From a checkpoint of a small masked image model: patch size [2, 2], widths [96, 192, 384].
Rows from block 5 of a small masked image model, named by matrix and row number. Rows with one number within an expert belong to one neuron, the router's apart. Each number is 500 + 50 x the weight over its row's rms, rounded and kept within 0 to 999. All counts start at 0. Numbers have three digits each. After the name is the row's rms in percent of the matrix's.
After each expert's rows are labels from the 100 images, of 14976, where the router gives the expert most weight on average: "top examples" is what is common among them. Only what is clearly more common there than usual is listed. The data: microscope photos of single blood and bone marrow cells. In brackets: how many of the 100, against the usual share in percent.
# router: router (model.blocks.5.mlp.router.weight, 16x192, trained with AdamW), inputs 78-116
# gate: expert gate (model.blocks.5.mlp.gate, 16x48x192), inputs 78-116
# up: expert up (model.blocks.5.mlp.up, 16x48x192), inputs 78-116
# down: expert down (model.blocks.5.mlp.down, 16x192x48, transposed), outputs 78-116

# expert 7
router.7 053:459564559613525565539505530568382469551573538540614436527505467528527448596538558525523440531563516434485492447553438
gate.4 096:568492364515505392557511502570524514467435668514497499509495500446568578484508554503512445560420468526494521630540536
up.4 105:533539540436493524532440456361465485428468494500494536469575456442439481602542607481546503477483505494467478570510573
down.4 107:487463481406510574538485623535485469518469521468461414444527602478486542542483484545430563564498545495534493476455501
gate.5 108:508487251522521523438496520610562487473499435479549467474608495516401512539379420525489504546433463505399487602465528
up.5 105:425461495442486536583446569491492533512391594484488530483421486518537494489544540505496485505528613537516506533521455
down.5 103:516561506417385528605412461434518548570541528375509484440458508517524534486536500488553504469429572414534515559497447
gate.6 104:558431317478550472522496527522355517425640464503500460503605491504464452551339492537464512494456537470434500693527554
up.6 111:466457574428487560549445466425601569491415541493483490493346506534488504467349514393539590535503473568490487398522422
down.6 107:470522534459492562447492551531541440563539506443573518510467413464529535541528596554433488524501416414510472624526520
gate.7 104:565443286444453591501333500473639524485480578491520494477385447440505457476440500477451526521495433480512533678493438
up.7 106:396555429584475527566459513598648443453553475479466486473488523541502471477528564523520485545565529386471475451512538
down.7 093:512475500524459510497538490415527516460444571550447605520597504429481478457527500502497509489560408566442473472572556
gate.8 101:603526364528453556571416508556559513524457438489516476503467483585475488534457411532563365556600464505470525618456557
up.8 099:467509485476508531554497580512488454539496521510500506501499543505479472421487605480477533579509452585594489435530477
down.8 101:577434551505502468464508480481461450583473474473491481517542557545543465551445507483462477501592425551520470554572473
gate.9 109:491484499530519535503470510534511500512469537456500518499468437450543476540262395528484597437455499426464474515504497
up.9 105:574506485423526592521440484533424601491484646475517486472441475541465564602433434487514429485439521580480499502544509
down.9 103:410506496511524494449468488523491512506603505368465529590479442484477595494552566537587455488464512485479509501533557
gate.10 103:407514344561491570408452496529514457468560502466516496467634506504422498498408435493543478473464551450418448675525486
up.10 103:538479488543449527540429491439485470426474548489564478485571474500460395447508508479544470526589524430513476451394594
down.10 105:452504550456540522463460610500463543607506418592483552577446419531400502421518498493524425490510543494572513538520459
gate.11 098:532508379391494525504526481554519461488389516497513494506506515465504484410259452477420455457489536551474533580469432
up.11 101:548532520583531441508485522514380509505395480480518546482572580467557557512465644475505489558613507539489506522493520
down.11 099:546500446553491504411421518509449470451496477478390426497478535450521522599489517455451497499425525565471521428471564
gate.12 104:458461308499512466530432476437549480510569501526534505493488569541542592543405472477491493538433573549522512603497418
up.12 105:522457489477498621550486527407495526534555533483518563479443563536541496585464511518495413404572474511466483449501533
down.12 103:427584470569550640644570482540480505486424504499536495428497521493505523603458526432438488412515530459529501536522501
top examples: smear: peripheral blood (90 vs 16.2); cell type: segmented neutrophil (47 vs 20); cell type: lymphocyte (35 vs 15.3)

# expert 2
router.2 054:416516567644517534522514504578373470553508525506589429530505472521536424568498531485507474586568517496470536410530457
gate.4 100:558502406553500450539434504545426517544530576453550645511487466517540477461313455470475477544576498546457530584460437
up.4 095:567489565494515475591523392516368419523417532489507611524459613493503588480507456471480523506468453489512446521524476
down.4 102:504576458476466476601525543450461592487524482506578512503477517507609466477519460542523490483532443513464392471596547
gate.5 099:455560438519479504496484492501559552504470366440451505509541513576520501498309579517407468419411455514589505664452471
up.5 103:521427391493482553551581513522464432543432651508527490488563505461520413470513594539494632504462487495436522487530597
down.5 102:504449545390484510505450567551493479529479499531417496502484559518425483602514481495476415552464482525496546522424428
gate.6 096:557452408541523449474583485493584530518466607453467529509500486492504427384402446521475472453478474470453530398535470
up.6 097:484527618498464447499490504469495509464588537518418525491525408520439544465427388467500495564498537464571494454645601
down.6 087:472481518470450500478440550532425515538567398554579616498543411491497516473501477528430579485464475416509559517454543
gate.7 095:514522304501511443509442492577586512457546468525457513485447543437477542530386440596507506524504509459529530652528545
up.7 101:458559482578463393458585525513590467506541683515453527518548587495420490565524519571518493474570566564556530504479489
down.7 103:546488526473427498448499538542446516522542424498526427618546428536482418479556475517447469562445533537551450445518535
gate.8 100:499417319538529538572554490465484529509547468462513559472482480489485454454320514628520614485512525430515515556441483
up.8 093:459526454562450456379401484481454520493568462491508582509525516621392442578481459520516530585458481519618542454476528
down.8 100:561572530563582558495447540442541519499522536509574534503507543412604505480472450485562537491474563396452587449456492
gate.9 098:500532388503523510568482507573555488517491471529526543492539512518432432481373553481494563437489499454534556619493570
up.9 110:466506452479472411563537524626585495441555511521572535513610510460547555470535541476564503568520576542524495381520470
down.9 106:425522460458504535410518511431424448490494572478463549555541449548542446495615488394480513484494534462477509522590492
gate.10 106:521523278411496455446506456538460571496492439493516488516645448432538484472354537509489615512480439539410507556558476
up.10 113:548542486495524448556468481601467535583560453532515622489448496493615557461486536531472523458565517474514511528540514
down.10 109:500559453506547466486490557501517412422583541516557569514457530497508538489567546413537488474532411489586523526470520
gate.11 108:552534440452505517457486455458528512505462436478496568523597469481560544459300544462467597564560411538518543593503480
up.11 101:448486376479515570624431485617533445558481417494529540486453579535467555502660422499469516472516477490533499475420450
down.11 107:535569655520537577543574598462527539417465615582515476445515425488436454515498498522499569503501527415479495476475524
gate.12 102:538484410498525599457586549478627492471462516490499604493505580525566470614354485494478561489573409487473489545535430
up.12 104:499507537446493482588415522444471578568508383455475464512497504543368403506537601489542450524480545540500518529491576
down.12 102:561554477544463485497599475528508564479463515399463619441445547407517553515476507506484513549576554463570436516502468
top examples: cell type: lymphocyte (50 vs 15.3)

# expert 5
router.5 115:602442480641508465497500481573610511536419505508486462530399465522501535485486519526516477536526486474513527514518515
gate.4 106:496435354527458540510651464569555500584478398503536537512514500544518488416386592594543531427521501386464496543552552
up.4 102:580461495464496542393595452590496505557511469485546556486418486478497579412511531661500453538525495444457461559555493
down.4 098:453426354564520437580541530507511501534519555457471504527417531430591549506494464546491528394500464529494502450575474
gate.5 106:504513350442523403503441557527518549519485446535554439493506455532526555534355570519491449432522466533546541450532575
up.5 098:469504416465508463562486552515541450544489461479492514506455420488523505430559451409506446503427566470557497465525534
down.5 093:542473480416499393517444531597437515584527553541467450549519547479394452464482606478496526466464519530507558496477536
gate.6 095:602515425494501457462475420463430475458476469483514495527477545452513523516256590477443493494495405616470519546525525
up.6 107:459518454501482391429484506542651472554576600496507489518462532596545580530505459476481416507440506495608539491447505
down.6 096:498555562382439432568474436468573447477459533578572452437459580434467492524438557491476498571480513499533571484500456
gate.7 117:442486083484501528480512527578495461532564405497524521502600505484453458461453519468511580427491494482509514421494435
up.7 097:392483387482505482475410522570450506492482324473524550472421417522480462494563521464506533506479556449507536273572490
down.7 106:469436645474442511532460480548512525523485536507477562566457554514479543430465520501511493474496481469434585587419519
gate.8 086:389501338510518440478567455415538503554542392514525474511576480463477557427491512484520527536502490493516493597486495
up.8 108:502458504523514576410454517566487474500493606496526504482403506514536483567420593561516540503487357434485512619464516
down.8 105:559509556570546451489498536433496543385475451414439446505393477516492478550528562414523447501550528487518477517505505
gate.9 126:461518234569516415562496509559499499559362368501507457495532447485478490493524585524498485531535479479463466621565468
up.9 115:466505593497494357422431501441536496470718475501472587507449510521436513496427414431558493517438532508539516366429538
down.9 111:509545512424427510455402568543524395511581499474495368468445535554501527536414600551440463480545526458475403474593543
gate.10 091:486488339509496482531551492519495480453460436485514451507517503533476419547375524519473487501428452519502461521468504
up.10 105:545486438494497534517407534554489494509602517491468560473454488519510493519372545545503595432585397410513533365535395
down.10 107:546490535461559480449418542491433525475466522575559573468417562530459510530545479494548424503501548480569411511482545
gate.11 108:545448440462507416532477568509509475429554353487460448487474452528485494484309536520533524480516503548407470544488508
up.11 098:426511410346498495452521428449556474541466525527533563490599533474553512484520559489485544506509502511547503486477540
down.11 104:538502474448528438495454527440457558455469453559462590529584553464467497501500563515553576507480477454586460443459500
gate.12 092:524511361401483477459451449547512437436429440539525519505573498535502528469431523458585398541471550507433421526453524
up.12 109:536552539603499395560613528451310520490563544498484421478451504549515501488437501512515493519481503524427477483551523
down.12 111:500523524530543501482425593452477567634510556524454509527421531493464548474574506522483516443519524480517527426483586
top examples: cell type: artefact (62 vs 9.8)

# expert 0
router.0 052:433578566621507511521544503561394458557502516517593486528472490537500451550498534511534471515550498445481517417504434
gate.4 098:486539375473455607491560491508573475534508522562560571504429536515491507545423508560483498519507502465564532801596467
up.4 113:498466459380488540449426460543464488539409579487557442519492566465546496519626612531497573482506568549514493426470576
down.4 110:498557519501437489514433481507540570466416458468562605491469479446536474533482468530465564535546406490483420538495496
gate.5 099:433540326482511510462504491496568540513525531480517525530503502527471497427317430516477535499546490436542505638603521
up.5 103:540494453516519514505435410480397509540439418559541557526478457457509529472590451451471478442368532564518498535462490
down.5 104:475491479513544542545469525550538567428560423500467592548462456448522482567480528531464502515449414511521479512607497
gate.6 105:455531413449468363559472544473491545514573636519480461491578467458440440457268421505517527534522541526478517602473552
up.6 110:446544484471514492505535476549532447492531599522509434527562504464564517590423521497451533532538577421561497415469572
down.6 115:564503509469589397527404599570497479514517443580572535521562502458546413416523405515532526540517526414513460441524531
gate.7 094:634521338489506485505479562554518486526489523521529481493599415438517560444261431538505545533448488504525521639522519
up.7 095:590493509515508458478478580459430511540617630505490551468405444515476479487529431490463632479382533463494503478449513
down.7 093:456464484496482524470489528560520522458499462485558466543461509464512514548528553494430532462432476465507491432485475
gate.8 111:486473325482494528552619536442453570535396513465516549496444494435545564434326534494517405458524545509430490641538540
up.8 096:469480518565500463540500434420547493565458656505525557527533500517475416498486449562547454543532528395511524465464593
down.8 104:457393560450612475517497450487458412517509506486552454494483476497466446465511457454453428428423508499539507489461524
gate.9 101:554507333621497481447502533561433500529561470531463515493441546525443425482328527468558482491501522463469504664498447
up.9 099:547528494494486420528421450485419478502480552503513473493424439453484449489459440470503513543475596420551569481571452
down.9 097:501468519517501426506493549543414505480546491603550527500495522394502467549523407554552538463523515421553470463541563
gate.10 096:551475392480451410437494505558579464493463488500548490505545469492467565527263515505512485519523464540553463671456507
up.10 091:588558408530511441600441464534501515505380595519490520471499463434560596505633500502479526425542519393500468488512430
down.10 092:451453562479546558505550514573589593490573540444479544450542489484496447533513521546458497498535497344480573517492400
gate.11 098:407523391520509536472489514542444498475534309494505496477502400504479499476524506488452535501442471477439503634514398
up.11 106:515500328404504401529492496535495533514544567496444534506630544484450476536516583483516557483470483500589454499510457
down.11 100:516497435427583547555563448407463460489494405453452533426466502442546537586603517425487546567560544458596508558541477
gate.12 101:551517335573503420539482471576534449464434486455477451520463536530499454592293399472512548497557487563533480633459538
up.12 094:543480539510479508494517465428508485472526525480486450517565498485492510432422495495466537452599490544563524473540532
down.12 088:473528451516498508536554480553473550449463540545512524467485417550489496494494464434485484497453629491453492437585447
top examples: smear: peripheral blood (97 vs 16.2)

# expert 6
router.6 055:440541582613504547525438507557366483557530510507604438554514492475534483577520567561526462583546518434483519462582450
gate.4 097:504499366412517506495454502511481516536504372531459572487523497465541531507413399538545489501567603561527534669495503
up.4 100:335491450473509540507521482456428471505557524496514507501458495499496429470583493471600545437495551485399502531535497
down.4 103:425510525435563558436422471481452483536559441413523535546409513558508463583473507472449567499556556567545476489509517
gate.5 109:509520322445495452546481482527506507526448416491517448493471543573457482511447589524532550493548580462545505464543527
up.5 107:542559465450418385602493462507538484444419328526511474486474482506488458553563488473440625511474517533488501481378457
down.5 108:463450532507545466515546435510515399579554508534521362561579509522514463522471436586425574516460561520470503640554471
gate.6 094:539560450477521396460493504510480505472443506497443466533609560478470417459391400530473500548482488568604501607423503
up.6 104:459562434464464581593532433541511510516428421503489665464499469489522538519517528446497610447551628511540494487520529
down.6 099:639509592454447498419443519448558412517425528428505540436463461576417502451522542494540466529558450552373470501535501
gate.7 095:536459442434530501484477460501739510399520391497454502443480517458405435558397550518498438429498422627459484638476553
up.7 101:572581520417540542524297482462577456516470463499520486512624544467430508482491421458426436509452556493555506429475530
down.7 106:566529388490496480502501431429580536524510495455480494546499445413429422596523521545521478513497459451494437517520542
gate.8 108:364476378499544466513553477513453521526477532494525475512601545462485512529387573475452474534515549386575540623572460
up.8 102:427519509477527517584548431480509505536488673561477400469595502496490495451514602622498488588497437517592504527546519
down.8 098:456496525537488526472401498435491457508419490483541510547500472562531514452520458495465518586513539572477476493549537
gate.9 105:572510372502491451584541507498597538447476521505561556468506534520570477498266455455483529605561547514481477602493512
up.9 099:543554514501530532436381538460542572483495612497537524503476408455480505575438606494513452561532509533364516468501573
down.9 107:512548487537422539517427510412559416524579490496480514547517550529506551534454502458552445488468507562513488461449497
gate.10 104:493507416480479516507418481525370521508519578552476537521454509549474479423375483431507511527525384448569491642531512
up.10 105:610523530504458584480496517542609518526437463548483520504545489548534547566441581511480616427593555444548475484449452
down.10 103:541483504446495542419523513508554482618471581516573458445574457507525525511438460465547471352491452521440548510508480
gate.11 091:564501294441470508488448494479509503459576499468483481527605577508488539451474473573505489555497415442466550675430506
up.11 106:561492549436488592431534523551460416514542439487465467512592575508498481490590598579470556519578479503481516527549508
down.11 105:547494476514553488490471540552580449558498467540461582477560596499562577506537441538531457557532431568442482554580519
gate.12 117:593558318575542539511533530481450575502525568506493490511459538436553516503415553491487551506524478523514535620461507
up.12 099:522582461499455462423539484480516521464524561543535546536412525483490499529597481515560392511550528520457513575499507
down.12 102:596423425521490539508501438488482482551465457457418462523486575436439480522475558509478466499529505467495492450504515
top examples: smear: peripheral blood (76 vs 16.2); cell type: lymphocyte (41 vs 15.3)

# expert 3
router.3 055:412584554581519548539465511575325476572483562530599457540485510495521506567520543519520467540557497487506537442536457
gate.4 105:510467429581479463532460496506499517489487527522534478551429527582456570616218559538479491456571404534485550524543418
up.4 110:430539434636519565549492469500539548581508532549474516500507434490508473460556515475503502551478609470538521567487453
down.4 102:499550568497478422439452532535527475550490548511553551381419464564493421552541517508493443511497354459548617549441532
gate.5 088:404513501548380455512463509400464508469456488464489543504549521510560489476441531521486476490560429507511542548480568
up.5 085:465483576527535533517589504491486480486522538468490526518410513457479472446448437506481427481482493449477485545547490
down.5 085:549467545418487453600632552449557469593478416504547454461462553535528469590431505433631419517502539480551474583569553
gate.6 105:532489232518550564457461487546353529513460509509532456509586535469553543474380477488478544430486448621507463620487460
up.6 101:547483489553554509455519500501454510513478555518485509509504522547582537510473510508522490537540513483603469508509516
down.6 108:500476561524476399426519386472567500492528503594420439491579477499552460549503518462465468485467521499495540513537605
gate.7 104:578459423531573487496488531576488491594420457551523489477515504447523581414345495469512465474420421533555500625495561
up.7 093:462472535482449487491452520589449496523497476452444447539415504596499573557480541463495429519423398484544541517534471
down.7 092:451417506444589488539588538458538482536499497472475481425532446554514431505607492503541490494493502459556477482560478
gate.8 098:601456331562467548499408482468526529491373446490467450507572534531408426493355506487502525539519538570538483650476564
up.8 095:404441437491532534501538465507400541460506580468485542502533459494415419487561494487433514546516344519461492509562380
down.8 092:473511555441542512508499515569592548515531562501477505461445503468577623477486518623400560502532519489500535575444498
gate.9 100:527526299491473351537594484480568416522562494476528508463509512473526423431431509550550544450556584549517507641516489
up.9 098:553502467489528539438542531449540464499498452521483584488572453467525481442474488533491406413488515484454502462510494
down.9 102:475521428561611464526514496536475496636524417476549496504557515395486496521436453580490590529506462430459545506553544
gate.10 111:438483444480480494526463538461667424436500493519535506475475449516464497512298508510481386526515496428584470675479441
up.10 097:468500510437553494465334491580528510450569449513528501490461448555434595475492509519476428506499460529567472537386450
down.10 094:551533533519500425585465368486530466520437498445490495465576524496502403454575466462530589389581550482627545412479482
gate.11 098:504541291420506504498446517489435519475427384515502485469532484477538531536409462502480549500500408551485526673515522
up.11 099:466478557530492398532603507497477553500415472465571555495511467507471541521493564539561417434475566480395541493506513
down.11 100:495436469468519447598525476515489482566516497409486507590446529478465453548461531527551556550529535555461563534549530
gate.12 110:524534405444470439493449533457513549552504558483509472512580556459552529554433455425522366547563532516471476704531499
up.12 098:599462441480497401421543470517451493509449446502527501480398441500513486506381575462512514496460515509471561425473473
down.12 100:489517527540468573484578575427513506388482488562541476543581460528435519507472439475486502456510530441533546543404599
top examples: smear: peripheral blood (99 vs 16.2)

# expert 13
router.13 081:458471504563506514458384495528535514525576557535538433532417488487492483581505533524510463600542535460538545479467495
gate.4 101:537536329546553553472454483455513587527634584504457568503578537443437526421318492477517664551552484450420536583491437
up.4 103:465524390455424536539523455442595489472638489493562597446504488474485481599491474460493550460588473554496524468502463
down.4 099:505536525513572509404470564427416453469563499471462478536534435510509521516477525387498380503530442627544537497468512
gate.5 101:500510554501545397515566501567469502530531500471509544456550526507433482426362515522488519582491504502500486697577480
up.5 099:486488541588509595529556481431392507462522507508449492453499457497497425504558561522537531522391553376494507597604454
down.5 095:510535469493507506491524477660492423456487443520457478566507499480446469509497489570502448587505529442497489479496526
gate.6 105:558446292470498439525490498534540487533451519533520516482429487553479424498306568550519556426498561463506479511526546
up.6 105:482536553515472564580460492515543442511486487565543533487541531474508528485484481473490348446507559503486485524437549
down.6 104:558534428551562477460538437461519606494479507567574519491457510549429377464518490465553370536489494628499460537460495
gate.7 092:462522457394482437440561503575474554519466466469472529496467538508579511407317494424520521560512500481489518578511512
up.7 101:516433497431524518412469527536549457503542525464508519509475581474498514495516510597489427444490522546431552435485478
down.7 100:496451487590476490516527490484528455485480524445487519578544520528485528461502523448511549519519494541391523434480491
gate.8 095:528552278484449578583554472507513438508523506507467501526492486564444488489263449457544521525508494577537510549482460
up.8 105:494545624382497473540545469522514472480579485487574447537504455431570610415420532545500471521603621410495522560510516
down.8 101:472514444523535483550479572428535503572463543539517534530494504451547493444467442440432465485473501571594545482458489
gate.9 100:511560338521488518498442572484574536567498469552486523493467546564458457584305438499531647500492537428528462646469429
up.9 101:481553379533473551461469575534529473480518461517457489473470484560490433525684421518498548468477543427531493523518465
down.9 104:446497554424517482492477518586523484535510568541560545416438489527573527448456526498554505521493585495494539424560481
gate.10 103:501502291436477521447506546539489468494504542497488470515472486508425544477413526520565483497520506493453510645548535
up.10 089:472421430537541478505501473471418501559456565514498580511621478495452498536524518465513531503518599497542439527404452
down.10 092:467500594452464556540507437585546512496531420536372458390589529567539482552554586523416486496509511541468542480442385
gate.11 105:571489407427508548467370523485530546512509443501497524521456434526521507543333480528522515556484568511556498640490507
up.11 101:551470425487533411494619493528523585431460557527515463499622523477551407462511442472477548588535572554431523496497504
down.11 098:458559511482500569430580470490516634439535489479415453437462531524480571521544492543444572494500427490547402462463438
gate.12 098:474485419483527464521549483491521570478604449486536441469435586515565584554330488486489408515400477579569503564542436
up.12 096:550463480496538455459403560487433452534405546546491495496494493526428622556553512450484382472535450569495463585485530
down.12 095:499535612478394520568515521543546474450501502551641583512512557531543528432499468491444483619554436435426469564434418
top examples: cell type: artefact (42 vs 9.8)

# expert 11
router.11 053:399534578582518507540525533584359507545492501524598405540530483512538471597539530545529436561572528442483550475558469
gate.4 096:574488353508470395571519500500383476471484561543476453465517455504448447524358456501462485520531526480548526617492531
up.4 094:550455515486468516557511482502441468496494506474530466505438473448423538452513627471581511566505538428562446574458547
down.4 096:552482477507500398458473509568548517471495429536416525569551439528521510557600538521548440506542494519423452486432531
gate.5 111:508523347505499514608384440610588509506471622520496550533695548512466529475388475524522620482512423518452482619553403
up.5 089:479488480540503507542392435490280457540537448468508496456421525537559544495536532594540555587512583523494496515496547
down.5 092:416500481475492475481442531519550431513554481537477584499479510486555511548533544547585494492465499537479539514432576
gate.6 098:579533297397495519510549471507475474466491450537504563541523392513496505477395528551522476514598517479414441472466505
up.6 109:489489494568461422509507504493520493499533417467555562498572468444543495473470494507509510519514454465487543494679501
down.6 103:412464495506528492529450527500493520454417540440491518498489477499447534536501552524473458516531466541518515455518534
gate.7 102:424470410466502467506472514513503507483536483498485525524530446496529519505319493555520593570486381466543476596530602
up.7 104:405441488500550484575520529482428558471491637492474474513618499502516463469473547540559539474542506552488486392439472
down.7 109:527495500572466558517514434539587533443505542452483518472432537610499557496537526510568512560386599471609459476502457
gate.8 109:549505431574473430600569502380523548500496612493496441534436523552506573468303597479539538610468479531540519595546454
up.8 102:502562604613500509447595512478466529441504545491556528515505500530541455538354542521515486493519437588653498395481529
down.8 109:495452501455538531531512558478512471482481520495532477490475434439494538436498610496425538522579566555473471448527584
gate.9 096:477501380385527383580558489502465438536554559466480541540621494454533526511321434515453514483405456480532496665538569
up.9 083:359570544457498502509479531505605442539544461545549465539456515422492417515563567518481566557461465533602466565552536
down.9 085:582405511475567546473537512469543584494496462537511416464545518501464493551522433582474632544507538456461545455438424
gate.10 093:405512301524438642436415549490485486510478549538459500518489503540414529429370570501424460538490567531512507609611517
up.10 104:593466546558515585481466532487472511506547585511458586500519464547495500467488487519543395498425511539426525509556561
down.10 098:494456497567519531555511545467457443526538508512499472514489524491581568486485512487450502452454482443490545546540471
gate.11 098:469485339556475578543413529545550552511444617488527517512583485398493521451418556474455396431515454469396485651469449
up.11 088:497493477366450513476487474524570559432455419466497532512510487441552446457510612488546511445505396469450544408497550
down.11 095:492487482449451580650490565480507605523519548498482528474542479413469574492492531514525470513520495477487443472511389
gate.12 101:414556321535517520440427486550562518587628351545532595525473456451540431660406518535520509419508505445521496706531467
up.12 105:554511556457475595545434574567469521512461487454521408499431436518527543475434595511445461449488409525391466467415414
down.12 110:481483453561482495617505540472530504506409429462562509551520486529506582455480525424416426448534511484538388561481507
top examples: smear: peripheral blood (100 vs 16.2)

# expert 9
router.9 055:401534575573520503552460478581386476552594536515593438502480493536523508553465483481506495553537477426488499387566446
gate.4 099:460461354500494527449468468515536557542475484476465547443496482540477563527268503561513495492520386559498552600443527
up.4 096:474506500545520530525520507552545464445512666547516580538530524475484514487459475516536485508560503465487501550529529
down.4 093:513414502534538404490532486529485580547470572538548468478516424487487465505509442475444502443472469391490523545492486
gate.5 095:523512385399462473499548482543504566461527483451428503444490493528517554539245505502523536486417470522497475685490411
up.5 103:553463391541542562461477538439437457515471422553558598516472430436494530470580478588505397488550493484461450584518564
down.5 101:468466546485488615493474526498522395448586501506545518526563492611535530381461540558600434591465533571457477572533427
gate.6 097:466480259438503488484484522406452443481622336553484594442536489446477523501441530499494458553459503528527483662487528
up.6 088:499504481522524403432502496534570460575519518500490470548614553469475443463591512542447425490501573433514553408473518
down.6 090:519482461492505455524497473537568471422529543514515410499583505564524495528424521481519511513447605508530623503521570
gate.7 102:502447459586470450392524475427627466526465474523570501431504470509515559486349444484495552502463423484531508650522440
up.7 103:616504635500519573449463494540587500521415541518518482505565474484598503538442481568508545498548376492520525458478490
down.7 109:464493442561463622612493483430443576468440525528555468491457446429515503426490506504531583501532493509442538492509477
gate.8 105:546548400458546535536376486529587518522515533504505507475485474504428530489329436519465500468556407470602474579518468
up.8 096:502570528485521474470571499528587516495502550556584535494515504501520554456462472477497516472466507437523555438484559
down.8 094:486527493510487398546509520489469558504533502509589607585539501440533458548407423506484522519427450466475484454523527
gate.9 107:524480357505457492457486509524434501530502575491498469507480495501445532491449556498504469552466554526459507686560455
up.9 098:547517500542551475578476450512572533442476567513530475523600570497462588483558499486524459410523531585594508506508561
down.9 097:468467484535554564506533513598458444462479469469556492499476540542532580435494575465454425423513550559516455527572382
gate.10 099:478509315483496464521607505401537505481557486483496493519445575514499566526281528489523499474542485501472464580459535
up.10 106:454486476528503396502459535472582495543607572516508558514545509575576572530509460407442488495499450427542457472549523
down.10 103:450518545459483499493455553517478448442415545479521504491504550415484458589488527473485626524539392425586501484486592
gate.11 091:497493250543499518395483506422440485518452437482544455457554487462517395542373593510523506543435446520526471611473515
up.11 097:483539562557540472525487459657531512494494561556523470498452523493538533458491450518522486623425470489558489580546537
down.11 096:570493502467486406520535430500449567462471564548478535451505539608517569369564552513480521451493442630633447517579448
gate.12 092:411415280498430486433525500420569515536461415498561562502529489479530485454407504491494553546568469540563468629518512
up.12 097:449503447477521527473511463460560444533563589525469592498438387463478555532509429534471544493455608460544495432488475
down.12 096:426427524435512564588544385526403474488483549530540500568472457458462436583463528494490490473467374459545528593548430
top examples: smear: peripheral blood (76 vs 16.2); cell type: segmented neutrophil (56 vs 20)

# expert 12
router.12 062:395474562654498538502475532527371471532557536510593445535462495519522508548493542521513438565582526455459493450523415
gate.4 092:469497432421503494434533583524511493490478376498559444479410548532473519498329438505480418473450441490485533620460527
up.4 102:406475487529485483495425486628451503501602502495522595472553473492516440545509568508543514435516421545511463472533484
down.4 098:461481475461541524530541536505530470467533407428522558483451581566484487520530415508482516594512514481548495496500504
gate.5 099:480499284400450499491561513504593459534512448499464491519531439504506429486341413477525580529489443436442531518493533
up.5 104:439522451468518504436468493389336540439582530465544446489555563524577432510493634561490560495583561535539512511607416
down.5 099:437480516564499459483552488509488525530575486487550497558515419567480481507551452481519586444502529506485430438549543
gate.6 096:556512314451484429615478481490536509479507488522477404522503448454498344465321535526501557419508533488528471603544638
up.6 104:443543492419527435458527527555541433505505440446532556500524553555453476451547535484484481481502515504496594580447421
down.6 096:537512523481597458524483504516584524526429375419513472481522406512548532491522510474446467517540485388501582484499580
gate.7 092:584441323471475436475507537496462452513488381547474478449496585436445457510343605517509499507508546478488521561491566
up.7 094:541449530503483460493475581593453477481416514521485486492548538500402467418537608520459489412525563515450459486430501
down.7 093:407401517540401552476513456445557466489475553430520478500538539543458605512432673513492478497486501441455465497437475
gate.8 110:536526232511507470514571505449516575548484454547532434538600481546359466482320531494473540539557444556548523530488517
up.8 106:539494467605566385555494488532561563545406410568502469537591522481472520482479407548446521537427465572613524455478525
down.8 108:524470532488457526462485534484531445427466483539473499532570530463458472477527522501463454544467433404578565475393556
gate.9 097:491518318620474516501505480519383476510508462434482560514503549474534473575365559490512655534499459429477468742489505
up.9 116:371478528444485592487553468452468527511503470531480532518514524443488533522629514586536516564590526510526479642500536
down.9 115:555482505628483477433500482416517387452555467478511477536534608547462519473476518413501536478480541530535531438471446
gate.10 100:635535449416481458519521497489527571488539475504469472543496461476448466519299542451475588468470519464489567660448507
up.10 092:482575574528553515550474487506537577511403504492513549463595450483395447431448549496505570614505514527521539501458486
down.10 092:540454571418541429494499622553565519493543392505549447502549618558515568492494473471468519483524465424517482452425380
gate.11 092:531459265467523502433453513459476476463500401555510494477506486483419495491399462508522443561473482530481485682445498
up.11 103:432534427549480566424447541558627410559556523484511517504559483487520492486503468533487479561479523509454478440521463
down.11 098:556607411458446469482452434420516606438517542608524442550511495340475436491448470453547512485487524605455495549469498
gate.12 095:535538285513526555511524468591426480472531556492531450505494490498521571470287426473495506454558531527532555620525490
up.12 095:518446539499462371515525471574627504485522529489527477479473497507462431415526450464463473562482497511544509565490495
down.12 101:598525474438427462605401533502551423521519530491531484482563520493540615483495641480411490488421506567492579444529479
top examples: smear: peripheral blood (53 vs 16.2)